From a checkpoint of a small self-supervised image encoder: arch vit.
Rows from expert 3 of block 2, named by matrix and row number. Rows with one number belong to one neuron. Each number is 128 + 24 x the weight over its row's rms, rounded and kept within 0 to 255. All counts start at 0. Numbers have three digits each. After the name is the row's rms in percent of the matrix's.
# up: expert up (model.blocks.2.mlp.up, 8x80x320), inputs 107-213
# down: expert down (model.blocks.2.mlp.down, 8x320x80, transposed), outputs 107-213
up.19 098:122176162130133129095154100131123126142127140095119142096107106121126129145150133081112115138134113122130123110134119128161099117162144152137111093087095124162103135115142129145117153145153135148124164141132111157145089075135094133091161147122141136153136126130170137122113103141140134178137138145123109176149138141133141
down.19 101:118135155152118119122107115151114140109111124136139143134127104169143116180146110112097148142099121093146125151108133159140112148152075106144119165141118121140119121115098169083122152152110130107094110134108121183137175085132161138138130132186162162151093108116096138090110156122107151106157090128109150088141115131149168
up.20 091:161134144183095132096106123120105169136137129131121119159129123132116117131124105148136118128079179139158081124143111137171115167122102128138111098155107121111126153134111151135104121081145180144103103150123117113132181112099157143105131078111143094106116125152141138189086133095113092111112102135107149197154174122097093
down.20 103:156147123136104136082155122116126106168125185077129092169098138137147127120140143123130149140170121121114106135146145104135177124166129105140127147136140153080100090094120152125116159118116113134110119110121129173114163133167115123143109147126153126131118147168155154121120089094122150132131136125159150155179156132128095
up.21 102:117126104091124126138173135120140149101182126110121135142086118134161125133126106161155125115138110122169133095119140099151165130114121146115095111149137100180063164112119119143131114140125162094142121131121136101135171116105179134136126122141166144101132110130130148146160168082148120132084132118107138141134145116124136
down.21 098:107168118157151127096144121107113136154118143151137157073098144141143159133140121133118130136125118131138126103147117152124121145126127099118104126150139098158156149112108149141121157120143102102165076150135155165135163149114136102126132141147150138121088168121124169194114129092165177127103116087121104165137109110136143
up.22 095:106131134126117135117108131152093118139127144086095110127118147115079166127141122119132156143133071158092125159130092128159172108139155143121139151089130141135111122112141142142128099161173158122095099110102150121134112133113126108139151172115107126133159148121151108093111153157136127105106082141118110100097123095127190
down.22 102:099150144149120119128144117133075130142137177113111124118097146133121127125140108147134154068097166107146148100139100087164135099118100100147159148114158107126123161155103125164143125089112111093100093184137119139146129127073157124051092133157111141125180136111082136135119118128123119109132145131119160166119154093129107
up.23 097:123132120149127151153155142174150144151151146141134134148143140066129112144182132142135084191139112178157123113113190134131139128129123153108147160142118147141143137128104130142110123143155122166089163120121114103190091134092116096150133163153156164126150112141141122135121114153125155101142120127130127141132131152141120
down.23 099:138117108153129105117113121106183108126153144114105144112122112101109154157083140155113149123139143137121129138152166105117148157156097142160152136150129117142139141161184139114116085101112113119180136130143117130163141130096063185153134136152140127129133166113110107132119116129118085144112138092120119156109102128153137
up.24 098:168163152173104135121133117159122122119109105128070121109097143157151107109146103132130153089142086168127147119140094125127104139129093092117146120125161100133167116145130148171136132150089169049103121150125148130136133066157151101149095150133108188111123128143100146135134151102125126131160124130139180154121118139124103
down.24 102:122131129151128095079129096153131131125145126125145111087161146130142122123125132129113189141077134152138151119096162160148139088101135112131098132120138153137129112162162174130165143125147121127078103188139178097134136144115130110115129142108147113113116110110159108152139181123101136115094104119100147152168121149133106
up.25 092:169134135130136105134120137125106095166117114109158116126122167143166131127083132097141120169138149110145169114146131094181161115167111133139122160151113132157178140111125168121133124137118130098152130138108160097154183096092125135123140158134161146169176162130098150180128141108122134135106127123123171123083147158144131
down.25 096:104137123116106129131152139104144167116151105173100111168168146106083145146132085097103145109155093147137153136140140141097078116106097079117116144134140156115108148139122123135147114144147166142122107141118138117113124141109139130091100106098146132122111149113125108121115099148134174143105150110143149113156111110103110
up.26 100:169106146128138114134166103131124141114134140118167089124137112171161175111152158152128169160119149159123138079075110155119162123132135142168112135101158126097119163081131125114162109144124136124126122087136142125105103122101133118136089137153154122118120139195142139136140116106112111150132112124149138122160154128118085
down.26 108:126114139131155132127122145115141119144114090141161119091117105158129101126114090123109135121083141120105083119147153131125129150135132131125149117135141105152094140141138149076134140165125116147120052099137125128136120101134100088108159087108129133140060139086131126158145137104206108136163125140141133123118121110086136
up.27 098:117128100126109164074101141113143122116138127126119127120133114125137141075109137151120116118120132131154115095133101120145159091106158130113150134073170174153082140065133153162095094121148101139115111128109138114131114121101154115125147135133113109121146091154158125097095132145119086121158140119120125138090117091115146
down.27 101:128167098119096088118121170101126121132142148101143127153127122162138149091125097138139137150138112100123112121128111170121190125151102124119161096087136091129126104148156149162182107111120129158109129141140162115161149110126146121119117117205121148102125132155136100132138122121130095158189153118151132121144139119124137
up.28 100:160109135112128144140155126091130127104122128128123179130110177110126092139132132175102100126168148124139158110118111148147128121144128113115127126128077167136136122114168126126145120122135111097093085106154146140105110124102120134167137145091168130091095195132136135123120186120171147121096167156066190125137163118118131
down.28 100:097152094105090141145115104130087119139088111155126104091137115130131119107142120100102113106125154147118119123149177154134120115086124084118147124158092097099135117147138164143073124155150149130127146112130075112122112148137126108102113144149133129107128141133153128167094088118153134042150111140143145124103112085134163
up.29 096:154135118126116135110133140172141132125146150097114153096128127172163108092135144149153147139100123104104120163112136121148144108152141161129080111147131113166109108125131142165100178160109166111145137113114131165127089130107133116147158130104152184106142150127176133137141128122143120162128097191118149133155130153110141
down.29 106:137085088135098115102090134103127131130147137167132141104130124103115120119115138150103094110128152098102112096110162163171155146166151172142134128113161154095174145103087122120121155098149093121121123162115168131107140121139132130103131126176136137151117137159115078136180162092131131095130115068132164114091126161122139
up.30 102:104132158116082158150126173106133133079147104129116138158161124078120150092102145124139143110103106128094115140107067143120111169107075112120170128131096173113097120132121131130124095138144104162103130130140112133145132115109115150128124134108098148137105137101159168148113122175133138079184147089136138100122141153140120
down.30 107:111090124070127128215176162140148145179130142116118096115110135132136114146167105092159082141199116099149134164107134129149128177124146125122147141151094143124124128133102125133140169117165126140141142103189092142163115178137106142138116144117133094115093130135123124141167183123120144142136107120094126090115120175094143
up.31 103:088119130107140161101122131117129112115121128096120133098160130112127165215129109096089102126128120083094152135168129110135125139078111154145127116098107141142123154141137093127137120104099124084112116136130104139128126112156125134131095120114146122123103167130192115163112113163120146143151132119136154135195136153079131
down.31 099:114107119165153085124143137134169130108107132108142094152145116143156106149127161118099144100127121153138103155106135097162118134065152121092157153089132139099132127123132126094164121102134095151114140135124133135150147166138084111147135120085153157124118113122110101127113139171102127151184126146112176150138116113101178
up.32 103:113108137138094130113091117112115122155151104161151116104142152137144155122124117108136154084133101171123144135136105081115099181108166089145153114167169134114116111121185159085161117115153123104132097162099152147133150087150103135125134162133149183105101136165149120146141150155137132146131119109156140093167192133102148
down.32 100:149092123140122142130113154123148082142113172120110127130118082102167129138125110126170163158103091105105130129117105111135158098091118135158128105137140134178147163136156117156151093181133137139139172118103128173147162136082119048140110110110175131159132098147138131141148071139118109115124127115158142096129125114108146
up.33 104:112119139134117116120109152153127163116137113132122111115161098133143116139112133142148142057147097157111107102154128105126133113167126099178080123110179150118085086124170141125151143128138145101128166144115122114091099083142158137162087085107133118143153139100129163118158142154121129150093131086145120075123125125119115
down.33 096:130107145127077136136136129153106150127131152147091164159106071099111155154112167126111160112080095166101188122128154116119177098170125132163144123117119143143118113121145171120116131112115123131123151131101103139095127122115097098180144142160132113112111136089127168120155129170145119115144073138111125117114114115135120
up.34 101:129111152137116166147094111145126095109180170173151155119113104120141159112069143125087145144161124141113110144143137144163126132132150151131136093138150123152106144147142118155105166139161094079141155074115111119099151131140110134144153130113128133115091096084151096146151063152083179097104105166121103104142139117133057
down.34 094:104150086163109165143153135147111169099117123204105113050137151156147131120114120156127177127124171089143138143110133148150121158115132139127123108116166139098123127134162161098175082150135128100116114118133145166159137152144143176133155172137144145155111149145147117107070167172117127164161105110134121131139151120117160
up.35 110:089124145099129131158128153121120106140131156138106171146109127149159113082118112119128164145107166071142146148150150116113112154116135124110088086086169072094142148115104136161133161138140138141145134105127105130114108123112143130162183104116150151094127182119089103168127116122088149142150088159133129113105115116135124
down.35 098:127123126156095137126129116148113145160114116122120080126122093114118079179184161104156113074118125157116153157136143116058154078183123136071144103157128150100150080129111169082090110147103180112149074118109165178134115096100171143168091152116119137159114096140118126126151103145106116129108164135130115128130135148142137
up.36 095:077125112087148140124094108137138093130162129134154120115158174133138162133129153150155106089105066100125151148123118160152090132141147105146084133170121155166155078142090098109114096145126119139145103107121163119117119086127091095138076132104120116115112165083139109143098117126111114153153125104162111118136134122130113
down.36 096:102150117093129097155113136087143146111127123125146084078140099150164131108140128130105147157124148137143093162101123141141128108117159120129103109086108122123062145122125138087117107133072137105128134126148122146115173119090130118168098123095142102107138150109081127130149151155135091131127142105123137172145147114141105
up.37 099:144169069137149111103076122116115087124124155100093164116142120138104125103155089139128121114134151140117136138146116152114111080160103194130184140147128128105115136104155151125122119131144108116115123115101141148152136151137123165151166131135134114142065142144082122191170131187113142096112149136091133168081111122129109
down.37 094:096177106127197120126127100155141135149127149127153130124126100123116156145128153114157120107146111141164150120111131145109121144124139112143131130139121125131154152123108144119126143133114104137134107139106091090089173122134123135153105178108171185083142128117083176086148111154140170093155153087124145180099143147103106
up.38 105:131107078112092152134183099122121124127158142124143088144091104125132107131143135109132137131109158144120138143134173127156113130126113134173115099101088132172094153155139113133129150104106132101118082130103172146147072145101117131123140123138071131124116102138126092128147106109109100138121152105185157169136114102119118
down.38 103:163092135158153147134124136135120143131137164140128118075102139162103137102132149082113102114129108158117167145091178195118115134094158095161129152133150139111124124095111141135099126166107104128100156179118150103135103142123104101158142125117114112151154140119129102146125103128116066126181121094155162126176120128124149
up.39 101:090102144134093104146116120103166110113090123150102116123127107144121176146115095140138154148166062096123198131096124142089178142153151130075118121140113093148126137123172179135147091099139158146102107134142131119095127108111129096090104147169146103121123142180106145124136133098131128183131117152169127107151156109135146
down.39 106:115151149162133140128130137137091119136145105151185122132127129174154155138142145134099127154168105204116134133152136157107086116116107143095126161130113137124127130151108116158108136138148132136104170141139139124132133172139088154127130167186121132100139087094160104083119130148112161157161118105113115148163138159108113
up.40 104:119127149112110156135140128119151120100141146112077138098114094097131143151112107113069123114156122075104125140110164144084119123163163169101126130173082099155110150100112120105141113123155127145103082094147120121139159107119092113155165085110120101153144177124071108157134113133132134111106141113167162116076086114172164
down.40 093:108168095124128106152161144122131111108125133121109133130134056124126132091108132134118148101141152139097147123128143110124125130143154116089148174108067117144146172145137117157121117165176109126173145136117157105098067139140097120100159100059169130170133112162138099123118161096134085150120098123121175111089149126138101
up.41 102:113108095164105118107104104102120070128150090140124111142106103131117125154120149136116108104077109140130127165115129145159139097133128094128170136113119148097112151117122122113077158137113096100131123189071149105107146146126118152119110136137074114118122133110182156082147101117112136133104129121119134147152126186121159
down.41 097:111150131161124108140111134170128087119098068147078124119149154146130140143137163094148125113187106123107139135135152135143094142124134094118127103161120116130102135141125105112152136133093115084137138128133133123133161102157144170112154101129122106100095114145149145140126135146116099077153176120135123116172060195139104
up.42 099:110167117078139135145064144109168145087113158152143110158157091159124122128137073110103106084145125130155157105132114135110101105155110133129102191121077106126117096125145113105154158116153141111162096109150127151146130105157130129126143136186103095116105147095161097109109094106148091080134105126118121139123106135152142
down.42 096:158074134201150097117146125081109157118132131104093112095138088117104114187148106127097124130097119146130162110114104136155110138116121119092092128134158120126129118149101143148129140098154099090169153134080117148163149083140136145129132123138112118102146109126083101128107141138132119113137067129140130146146089107124146
up.43 104:138128124097150144184117155118104129148110128155138132140092179130122101156137116093121104118131157147134180104150148126143145157124074130118148151144156130132103157121116128132178122145148142147092107113189139141132165138133170139118137164124107120154142171165074157108117164136140153124109115108106116145105154128137123
down.43 102:139142085107140164178135134111129129179138100156126106147124112151114135134130121112188153135124099137117135137162099110133140106131128158105135142088114101104089115100124077118125137155133131103134160106142101126134133127096126077111108179119144109146128139135129130122112155168113127139147164159162098090124116109115098
up.44 096:138175094125148125116112120107129137098142130090141141112102142178130145153102150123115143176122103098138149065095141146137159090136145137102128131124129130150155138103156144146108095120109138091078170142152123141116143167153152123146094142140152149132144110150122100111127142156140094142125119116084129149141155154116113
down.44 090:133115085143143158121160121132128152162156122106139144118163126161076114169065104146144117168108136103155098129121089101165135141158087124080134152122115135126128124117114096107153130141103105175138079155117134139130177141159096110118150088180153114134124133119191153152143117128115175118128111113144101112069135124190116
up.45 101:150125118109138103086153058144107122122173141155088114129130156107114116146129143117100141145106127101135126112109149163113093100139128137112141129152129140129168130105179166127119115167139154132097136144103150119134113145132109197136145192135098134120111117125142145139167136142151144110145112124132119156083160118161152
down.45 098:137123148123130160170126145119111115112107134116130108091158096164105131147108101056102129119139081096129107148128171158113132139160083123156125112134107128107175096125116100155111147157172107116131093134157129110114130122139153106143143072149139159137107159159122115134120117107075126127159167096102127103133114147104126
up.46 091:132113160163138111130145118159124184141127089106120088148156109104125152111114150126140139120121158145158148142122111176113129114124066129115144131109157102112092124131119152100120116099110124097116101129094114120196078104146136125162129141126113134161095122108149131150155078088070144150118156090143124162111153134159158
down.46 100:158143094137100168113146149130140147102128113157166135115109135131112111132145115133116120099122155109125095106093078125176119117166116162166106126141152111106117150145105098152123151124113083153106117122137146108102117110105112135118155130129098123089142129116113080111136124149190111117119088146126154166129158148137106
up.47 101:107112141107102131109108080164127120114126126153137144154074136149155169118133128112101168144125131126100123150108122134127134143150134119111134103098138119111103115128126124142146134149146130145135085140115118085153106124137124135143116112115128132115127116151132125069171118126108097160104147145159160165113131134082116
down.47 101:143130097162145116105119148110152116153130088156136155089102114165111117152130105128117142182133118104142114116129112134108161093120160110107149141141112143155113129115124148173157141102124112103133158079117115117132112101109149147111139121128134131094081129128132136092150127100142119109180104117148139122152141094117095
up.48 091:151153131143172158091109175118116143151145109159125130139134138112141118150137153106125115138142086171141135131105161118109117125169153148145107139160124153161142128134131100108086078055070107143156085115159144171115136110102114111116123096123110158128089119092128164143138110130123135118153151099136089152150118159126122
down.48 095:190139135135145088150154093140134086123117094114114112123114149123120129165128091126161110155139145138127156099142129156133167126145105150121105114135114149104166139132129112116117131143123106131134113114140149098096094133099167111139143154115166121121143148170137105132111070115106154143143111134119121139145117129129155
up.49 098:092135116088099129138095116112128134092081146093145118089140105105114092154154148085136120108150160157157137133119132095130102121117149115089123179117104134151090127138152120130146116110142128117104116193104100131142097139110126148076098136133115185148167130121122147134168155106099100089091099135120161119113112140169120
down.49 102:095099171167094118084121120133134122123123140102142121051131117157111128167150137141106092126152111156122129135113124169157133101147103169138084126108124151184137111113141121146151097136117156134099153137139173154132145107133097131127062109120080120118130125126135156127100136115172113159066106161125150156154124141106093
up.50 096:150098130151141169101106100152103148139152138140146189136129122148100096122120119163112132154119117161154119123113113161096155120152107155158155108134095138186133143119095087160147160104142098134113111120151126129144180125139103137108131153120098129132140113112115111164151097114166139110124114122137137147096141131118116
down.50 095:127149078152124132110099119117091159115123144159152133150120105094140141157156096115152094130146139133098079112137160157141185136104152113170140122118130133111166135129134156121115127090168158096134127127129179145081130155126103151088133150157147157106111162114091138141163125139144110159133129128109176130178114094106119
up.51 096:128150060133128127180129140160136140137095135116137125132106116125133152145149138122133088147161107141146092127128074158077131113152135143186157128122160133142101108142149116144106176180105135128156124158140123145198140131112138066157116087136117122132124170121122112134138112161081140132108167103136118143127153115128090
down.51 099:185212102135137145119117137149141113117152141147139136132080117116136158116119114125100118162151141130121116137109112135163081098110152122141131107115133100113153169123096116092168106131158140123094130115136152100154108100163139126102127109129167133125107158140134115118104141123121159158178132149126130120171090158156142
up.52 110:128208153132119137166132158112173182086097115156150110162153103144179159132101150086106087100106103155131080130091122102137141133136104171127127119103110121109096111142129134124119152122127117146142132131130110135133134095135206146168157131134089136168115126137179122139170144114088137137118160138143151176086100152135132
down.52 100:138094172143099097117149115126168086126126121096120101141146150085123176149144110122118192122149117125116145148167107135122127135131068130139119134115094133131115141138125102097098119157124107170125119150133127134146114130100145147150101115073098144156136113097115150106162136137121123097109148127125125152139099142089168
up.53 099:149118166109101157082100191109135104081124144099124115141128099134131084162143107138149132088156124106117119149149130135099120134156106103109098128146119107127119115135144084075143139112128116123173120163120115143101159145097178159113104115130129095110119111101120116110093080083100138150126084145162138131133136139125120
down.53 098:125153090122120124107073103153068148129124159155140155110126125145132152117151150157178125148135091096176086118135119145132094163142143149105171135103175122113153097112148113112122124105103126124105115145123087140136106124170165152090129118136163126114099126116144131109144154174106133162096157148133095096126110117146108
up.54 099:135145154119117127129203095139130112188092149103139139112146135107119138088151159126155136148104166123133106113117117103150106112151115126073109118110134137100141141164109140091136162135146107080147138100121097180106098127122100106106149132136110178149137115145141101110099094143179165135089141139106139108117144112088122
down.54 111:122135106162116100100128121142107086136140134155135128115126145092122151153099165092090157099191130155116139160087156119158101115114162118122106122145140185149136130156142139125131126140157140124111090157113125147164149091100096117153147113140106171122105110123120152170187195135101108138095121135088100156154117089151134
up.55 102:119084163151112150141109114099162143147139139122131133108126164153145147152069089099170119110120139136131156130134147120159089138150171143144151118096163113138132114112082170125139084136150115168158109157104074131133100137154138146148140143146169117123086142122130100164101098131105098084104145154145132082139143129104091
down.55 101:133134086160084153131134124115133100127159084126158118121141161092107114125151124121114129132128152133096169097160117136142169140120167137108130106144107116100137131076127062145081117150131142129129180096128147119107157144144089107165175141161134132122119113177141133141118105144113143122137156100156112137050120130101143
up.56 100:108123144170076142109135104141127155115082154102159119145144178092160165111129124118099099157141152128134118122119142167137159161153139136146134102178136071128148131107098157147114109096127142115149114095144131118156141058158124056153140122145115115159131151120154064170132106141134155092125138148165138161135126146120146
down.56 099:131139100157169106141133144140158130109116085150128155133110120141140123140130155117075116121106154107119116120148140123125118155164089113130115170109115059124120131162123126138148119109170126116135099088101137114132128127132129064173128123153118130102153118168143136126148123076155141155133127111105128117150163109138175
up.57 099:126114168112133132144092127109168131080126106144101130123119104101155171136117140164152092137105168130128109143114145170159094156085049138139092143106129155130106104137132103124097120136128112104156125155138105136139138074136187114122122176100107107148120127149174106089133153145146120137138091146118147155104171152085124
down.57 094:145130153111132134081127148097102120120141133139128123106163116097133145108184106120113134127107133101167122153146150135166090151132126131139109134143170111151138149135083088139157107086127150128133136149118165112139117136158140143155119119109147130141105117095126170118133142168115132126120107133135124116136119111113131
up.58 095:101112157098122108144139123124120144110132125120147137128148159146128112151124094166177134096110183154128124087094102130150131152128073124098111120154079119160096124111144126121137164110136134182156112158118126134078103138165133117137186136134134131128164161156127109123144135129136151132118133128103112134122162141175168
down.58 098:135095150152135079180132151172122117143136133132121129106092151089099124137120104086114127152121123170139127155126116086122071133157134115121167102153106106110111140143128122110149128134140095141111124136131149143089168076087103115153111119122124126134143164192107140132152147104078140123131102096094125158128151098077111
up.59 103:141132119096110159130152130147109110130123123113171114149140110126121148130115129125158124106114170139141153140075154168144110133128137180118110131124135145150119105117127129146146161148094132115146144129121161149137168154211134140168134117132110158123158134161117109115155140137151064147116097185135128114122145122105103
down.59 095:067112149118121160114133146124123081072123154125107117127102131114119122103131109123138147103146140145140115126157116094127156087178162134156164128133141109117128115144140152151078127132103151097127107108103113134129114095163112160116108155135138126145088118114106152140076079109143145136110091139080142164101146115152145
up.60 098:124104102172114123142112087106132118115122124122150138122164129163117146144115101121160170079132136105136139124131105138124128097170072136093141116092128121150126116113111106090109123139164133109148111123109114167154139132067170148149159136116127135107115135163130141163096100170115089140109138137109177125140092095107078
down.60 104:132138127152151115139123122137102068136100161125100159103149132118138090107092128124086145118100111146088103092150115115160117091152136132096172127156147132178121102092100144110074139138134074164161125176103162133142103109129119125144101076124146123109129119078154095093096136103141154100137113131118134141155094145161146
up.61 105:124044112170088107144093112109160117108091130120115136138114107101119141128090125106126147129124083145108135124171132108102112136111104145145107137117173115179093152091145072121160182133117099111132105091107113151084128114127139142141139116086138151114136160120143146130094163142116115135134163122128113124090134165101096
down.61 094:072154113096164117124138105127119136146100106112106155109117134119133152124132120117107164132097103116104135166080110069141118095121096194135145113117126125139089132084118159121141154158118145176146129112141094142121126145150138188135145165100166065130120117084072149142154137113140130131141130153116123121099115137132104
up.62 103:133172073130099107111163153113107155151111162124140132126132133106148144090127102106146088136111102136101164130190081154099123145166145153153101065133136133186118136144089155155159093138127146106109140120092110121146079122140153128128116119144122129106114097152123105148169142128160165131121098138142137155140112156146113
down.62 096:165111134155146109112115122131132120096156107132151136124124139103112149134163145124181139104124101161145128150108129099144078114134115113113099166126121124069138117119144137143163147149108111077111083122137127126118137132155124116143166160166148166177141101113153105112126178125128127179129129126125116154078105163105098
up.63 102:147147130127106158074169152139116093104108114118120110147089106095098092143145091124140128099159101087088099136162140105162126155200125135133148187125085158144113169089142132096137121110122131101153144101118091095120129117131144127127119140121138119137106128125141157154148138160151092135164179153131157119127158110146100
down.63 100:130085138113134144157117133164133136125135131149125114148143132132132145106121131160137148097071127166137177164120134127103163146113091107140112127138106138108088150172153172129159168125148173147139091123132097085146140167051114127123094138131129130115080140132083157120131137134141145115138109099141162133126160101118150
up.64 095:082140141128125132092132130124113124150122175102093148090149173165093157103138115119118144115117161122149129153126118145171141081080126100134097088119167148129122161110114134145152145174125111129151133106115116135051099166155151134148120177162136166092129140121111100180119133139125136157118122097127131134103146117145192
down.64 102:155149124139125122149158175101072135127169122142151128130138151167111149150108150153126138166074114079118124114138125130128147145123119117130110138136100148121116077131136083159166120128118132086118148122151134140128117102136145101132131143134154109136157178159111127104146144121154089147129139102136146127160112137142127
up.65 101:142147177108135120155149104126135150156086151164107149182140151094157128110082137097159123190098135164122143128132108102132113124119128110141136146122134104133118120130152136134101119172144125134137117099140091132145136139149105122093165136119146118113137170123130149134102130160129098086128137102125103110093148117124114
down.65 105:100144150117105123133167141117147121139144128087117139122120125134138168091120106151142103109153134117121099062120143143125117155108091159118102137106147126103136116125160126114136108152131132134116112144121080165136139117116146116141132104172108116186129089093075078145115137136132129103129108122158152148122125124134148
up.66 098:107161116125155152125153126102086149147110143142119124151084135129123139098121083134135132175137165103137121138138135103130098159131085132095115157124165126119139115087095165135091103182131117134066140067122097119130157137132075106070157134138140142137108114156128082088095144113115140124168162135135095120089119134142163
down.66 102:158158161100126132124157145117161143142122104105123142185128160133136127092151105152133074138148084117143107125083123115135120155116099146131081130150141124079130130082124128144114130085138095112134130117143126147148175127173136077153118142111082123153119163177150131143143157151154095149134159108152078138140144125120147
up.67 101:096156104160169082082148102125114142119107117138148124182112152138106103145182124118142091100131131131115120152107119105122092144131092084139135123114130133110112149149124093145139098114142152081103053098131159117108176147116144108117114116104140177157124120129146140116115102122125135144147109099089134186129128171119128
down.67 107:129114101125126171157117108126098133130134108105140132061147122129160114162142120174137121169136114174136109163152122149122125160170117141103134142158097168118067136142134134137058119129132122110142105106153141155200153113107129158093160118102114127136140173158150127158143153112123118081091149113127121106166108142096173
up.68 099:111141158100116130145119161140144067151119163146127171141171112123121125131109115077167133156115168132153154075144131115114082194136129170104110093110112144136132141148131109145104135123154124126113075110146171122146079102155145108137103116157125122173124111100144137160123156153129109153137158137140135158109129108126173
down.68 099:117157150119168135132092141074102119137100136108168138116158094117152128128121141137116145069084056148102160099157134117140122139172149177092144120134171123139113142124127114128126106131120150133137177155102092105188125119079159079129103096159116117147113089154137177153146085158165122173137158109168152138118126149147114
up.69 100:106145129141130160196147120117119167138137133129111104173176149117146113090082147174104145104092108113145109115114123119103119138150119174126108152101125100099126153111131101133164155138153129116110130081104127106091132121142113124106145156187111157131105151133166128139116145122136104130116112113115118115120142111115134
down.69 099:091114130128138136130136176121146134168149130081098151140106139169098138132124137137164114137114069173143148105174129123114132111079110109154122114121123098110142088157131159164144177163179097148138141124104148153142138172131124105103101119109141140156149119173127127105140161144130126123159109134119149158156145160164150
up.70 114:125107134170120090099091126121130101124139161102130148143118110136080130160176162126129105131084123158110138112144129145125099102112114136126150105102136100159132124146108122151113141118110140107107151235107122125130147083144120180155144109116147144127158101114140150110098120131131175128125109164167134092127119158120143
down.70 118:097154119133104131055137127137133129109176180139157142136154107116142142079168136144104157110131122117125160120116117145135135101138132142118116115118104144153107148141164141108155103105133127119080137168112089148128140113111143156114131123164128126122139090096096105144149167106116122094151137086163146121130142105132115
up.71 100:118083102105109125168151112141129110119135129122092166101113113094092137173163110122152167107145077120134105156084117129135138129104130114132137131109103116122107132113097166155145136158124115125121086130124151058128150139075141112113114153147160105168127072129134153155160127161108126146118118110133125106125132093169125
down.71 094:122111120136102101159143142129087144093147187120125129132167131116199129128132176137140136159107110143145118131094117126066090103108134102139099133120120097120101108124161133114097152123110113088132120162073134151190109131115118185166130115082130066142111181111131138117131143157102135100152150135146119110187144101123116
up.72 098:123122093134154121135142107127106137143118146123118089128120119109138127134130149091065136134182149098131140107115134126124147096086134138155123124176167114105167096115132121171105162131117148091132099153127165080128103108126168133102141139164166170109103130151122128096166114127110144100137113170123121076121158099116139
down.72 099:103157118094147135122182136177121131137131118131165113115136111103154163127121139164094107091114164092135107109101165148148154150156138150103139108138116079132137123129115125158106122099144107140089114161119117097135095136154087098140141157136134116056068103160127135133138158127160121173127113147134141105095135127135142
up.73 099:173186131129174155132112114139159139138114099155140104096120119132099132119138166134120153132116084147130145113121124159138112155132154112148148133069167096169142143146137143113091125104133096087090081105110158142180071098085134110133107123120111099112093138115101131137152084134166115124112149155134116130180087151127113
down.73 099:120134118114131141160117124139126141102124103117107108148165139142155133115088160146173146123095158143111154080158106152129173104178143135099183133135139134119117110125112139136100112099139135142140151148176159104097119105133120153144128126146157098136110164125143108124142106155154137118105128103118130133137128145136101
up.74 112:139185129116127142158081120093104131107129127132123112152137135070123133116091112098141186104169150116125128158152120116142123148132064093146082154111097156118127125148152132122095129142107148136127153159147102115154110082145121141114153134058132161116110180172155153152151118130191155130170132141124130144126119120144172
down.74 108:098148153126104107181118137128138153181147150126144141174153117107152197148104116120142144110126125110110118111094089137165138152136115107105167107167167165090133177147115123104100133176157138089085120122120122119103121116133115183122123083121102136117149128150101122101137129146111127141147101149114116128111162175167125
up.75 103:128133133135134167109113144117163121163122138164084177147142112177108102115140136113113105136082161147152117140103117088119129131130126112163136143141150154150180133127086126113110131137142101123106097160119104194125123160134153115148071112128147141130127127156135150120134114101112171107087166186135142122157171120112116
down.75 097:140115141107115094102075119145133147135138140127104107183113114146163156130123127175113122124092123126143181085122114117150124100114180123158142155130082113125122094092113155115161101078134137156117096123114126146127127130102129160074165164123122146159141183165126159151140118132112135128122128125148081104170150107125177
up.76 099:115116152123110095165165127108117143094160124090138112143137170115109098111091121115134132149118119106129145091171089133100127086139143094097137078124089145119122107114083154106150108129165116130134145095120113125111133149128127146110134148172129146111115104116109122162133156108127109096100133090151167111067124132137125
down.76 104:149104149148130136120174124152143132113117105147113137118104091143136125115075137083126112162140142110128117091093134092092171134137104098133091128120138161136175092098176099142148157105134141126154181165092140112166162121141144155097139150154120153117101130155156108151134096171123122075162133134112187120116103163111115
up.77 098:112139083133161112164135078128108129118121080153130104121088182086071109152144078086128109133132128094122128154115133110145147121147134148086162153119175102151129134093078155148126141100153127133100106130114161084061137115151106112112102117084129124109141133145134100156107095085178138176125115181114116094079105128121118
down.77 099:141136108146114158129133125141142152147178114142146180173122186133161114103155126152161120166069091133130136112138139130117143183137123143168147135138148102132148094187141148168133107130126129117162118160153085124150103118108138173115114132144123123128176144089183161121144117129112124153178118116124094116171134117100123
up.78 099:148158166169126186183141124143127124099126133096161113145164128140137139102102142156114171136144160099124108139139126162110121090104118133166149131136133148148131162139131156119134090122116096138137132148112088144116101073126150097115126126157115136174100192123110111073168125170131161114140175148143204162143088123131132
down.78 104:169153134103147122070169143102110165123156136134119181094129109125115083134153131124142142093132140142044139102096109131152090118152138132129158104153151070124105138141137129167126086148110118110146091162092109125121117105121133125190120140096097105148112125103115092122122127134136135104125124150126141142132157093116150
up.79 095:185152136096163154142144099145088170151137132170095107152145032144141152148141107110122122103102141191117135152132156130106150140075151123126147111140130146153096128164121102159105144122128122139142119147097127114131152136099124136154160073140101154179125180105147136085099118145141149107168140134129114100141122126099134
down.79 095:164154161142119118175142134122110115123147146102140143169166114118127135152115142110139125150139096175155176106142104131108161134144134104121121119128112166114123130091105157125112108126117130125145127146104126164127144129155103130095151157151133132068140088134143133108086124116163128089124094106142144130103145128143107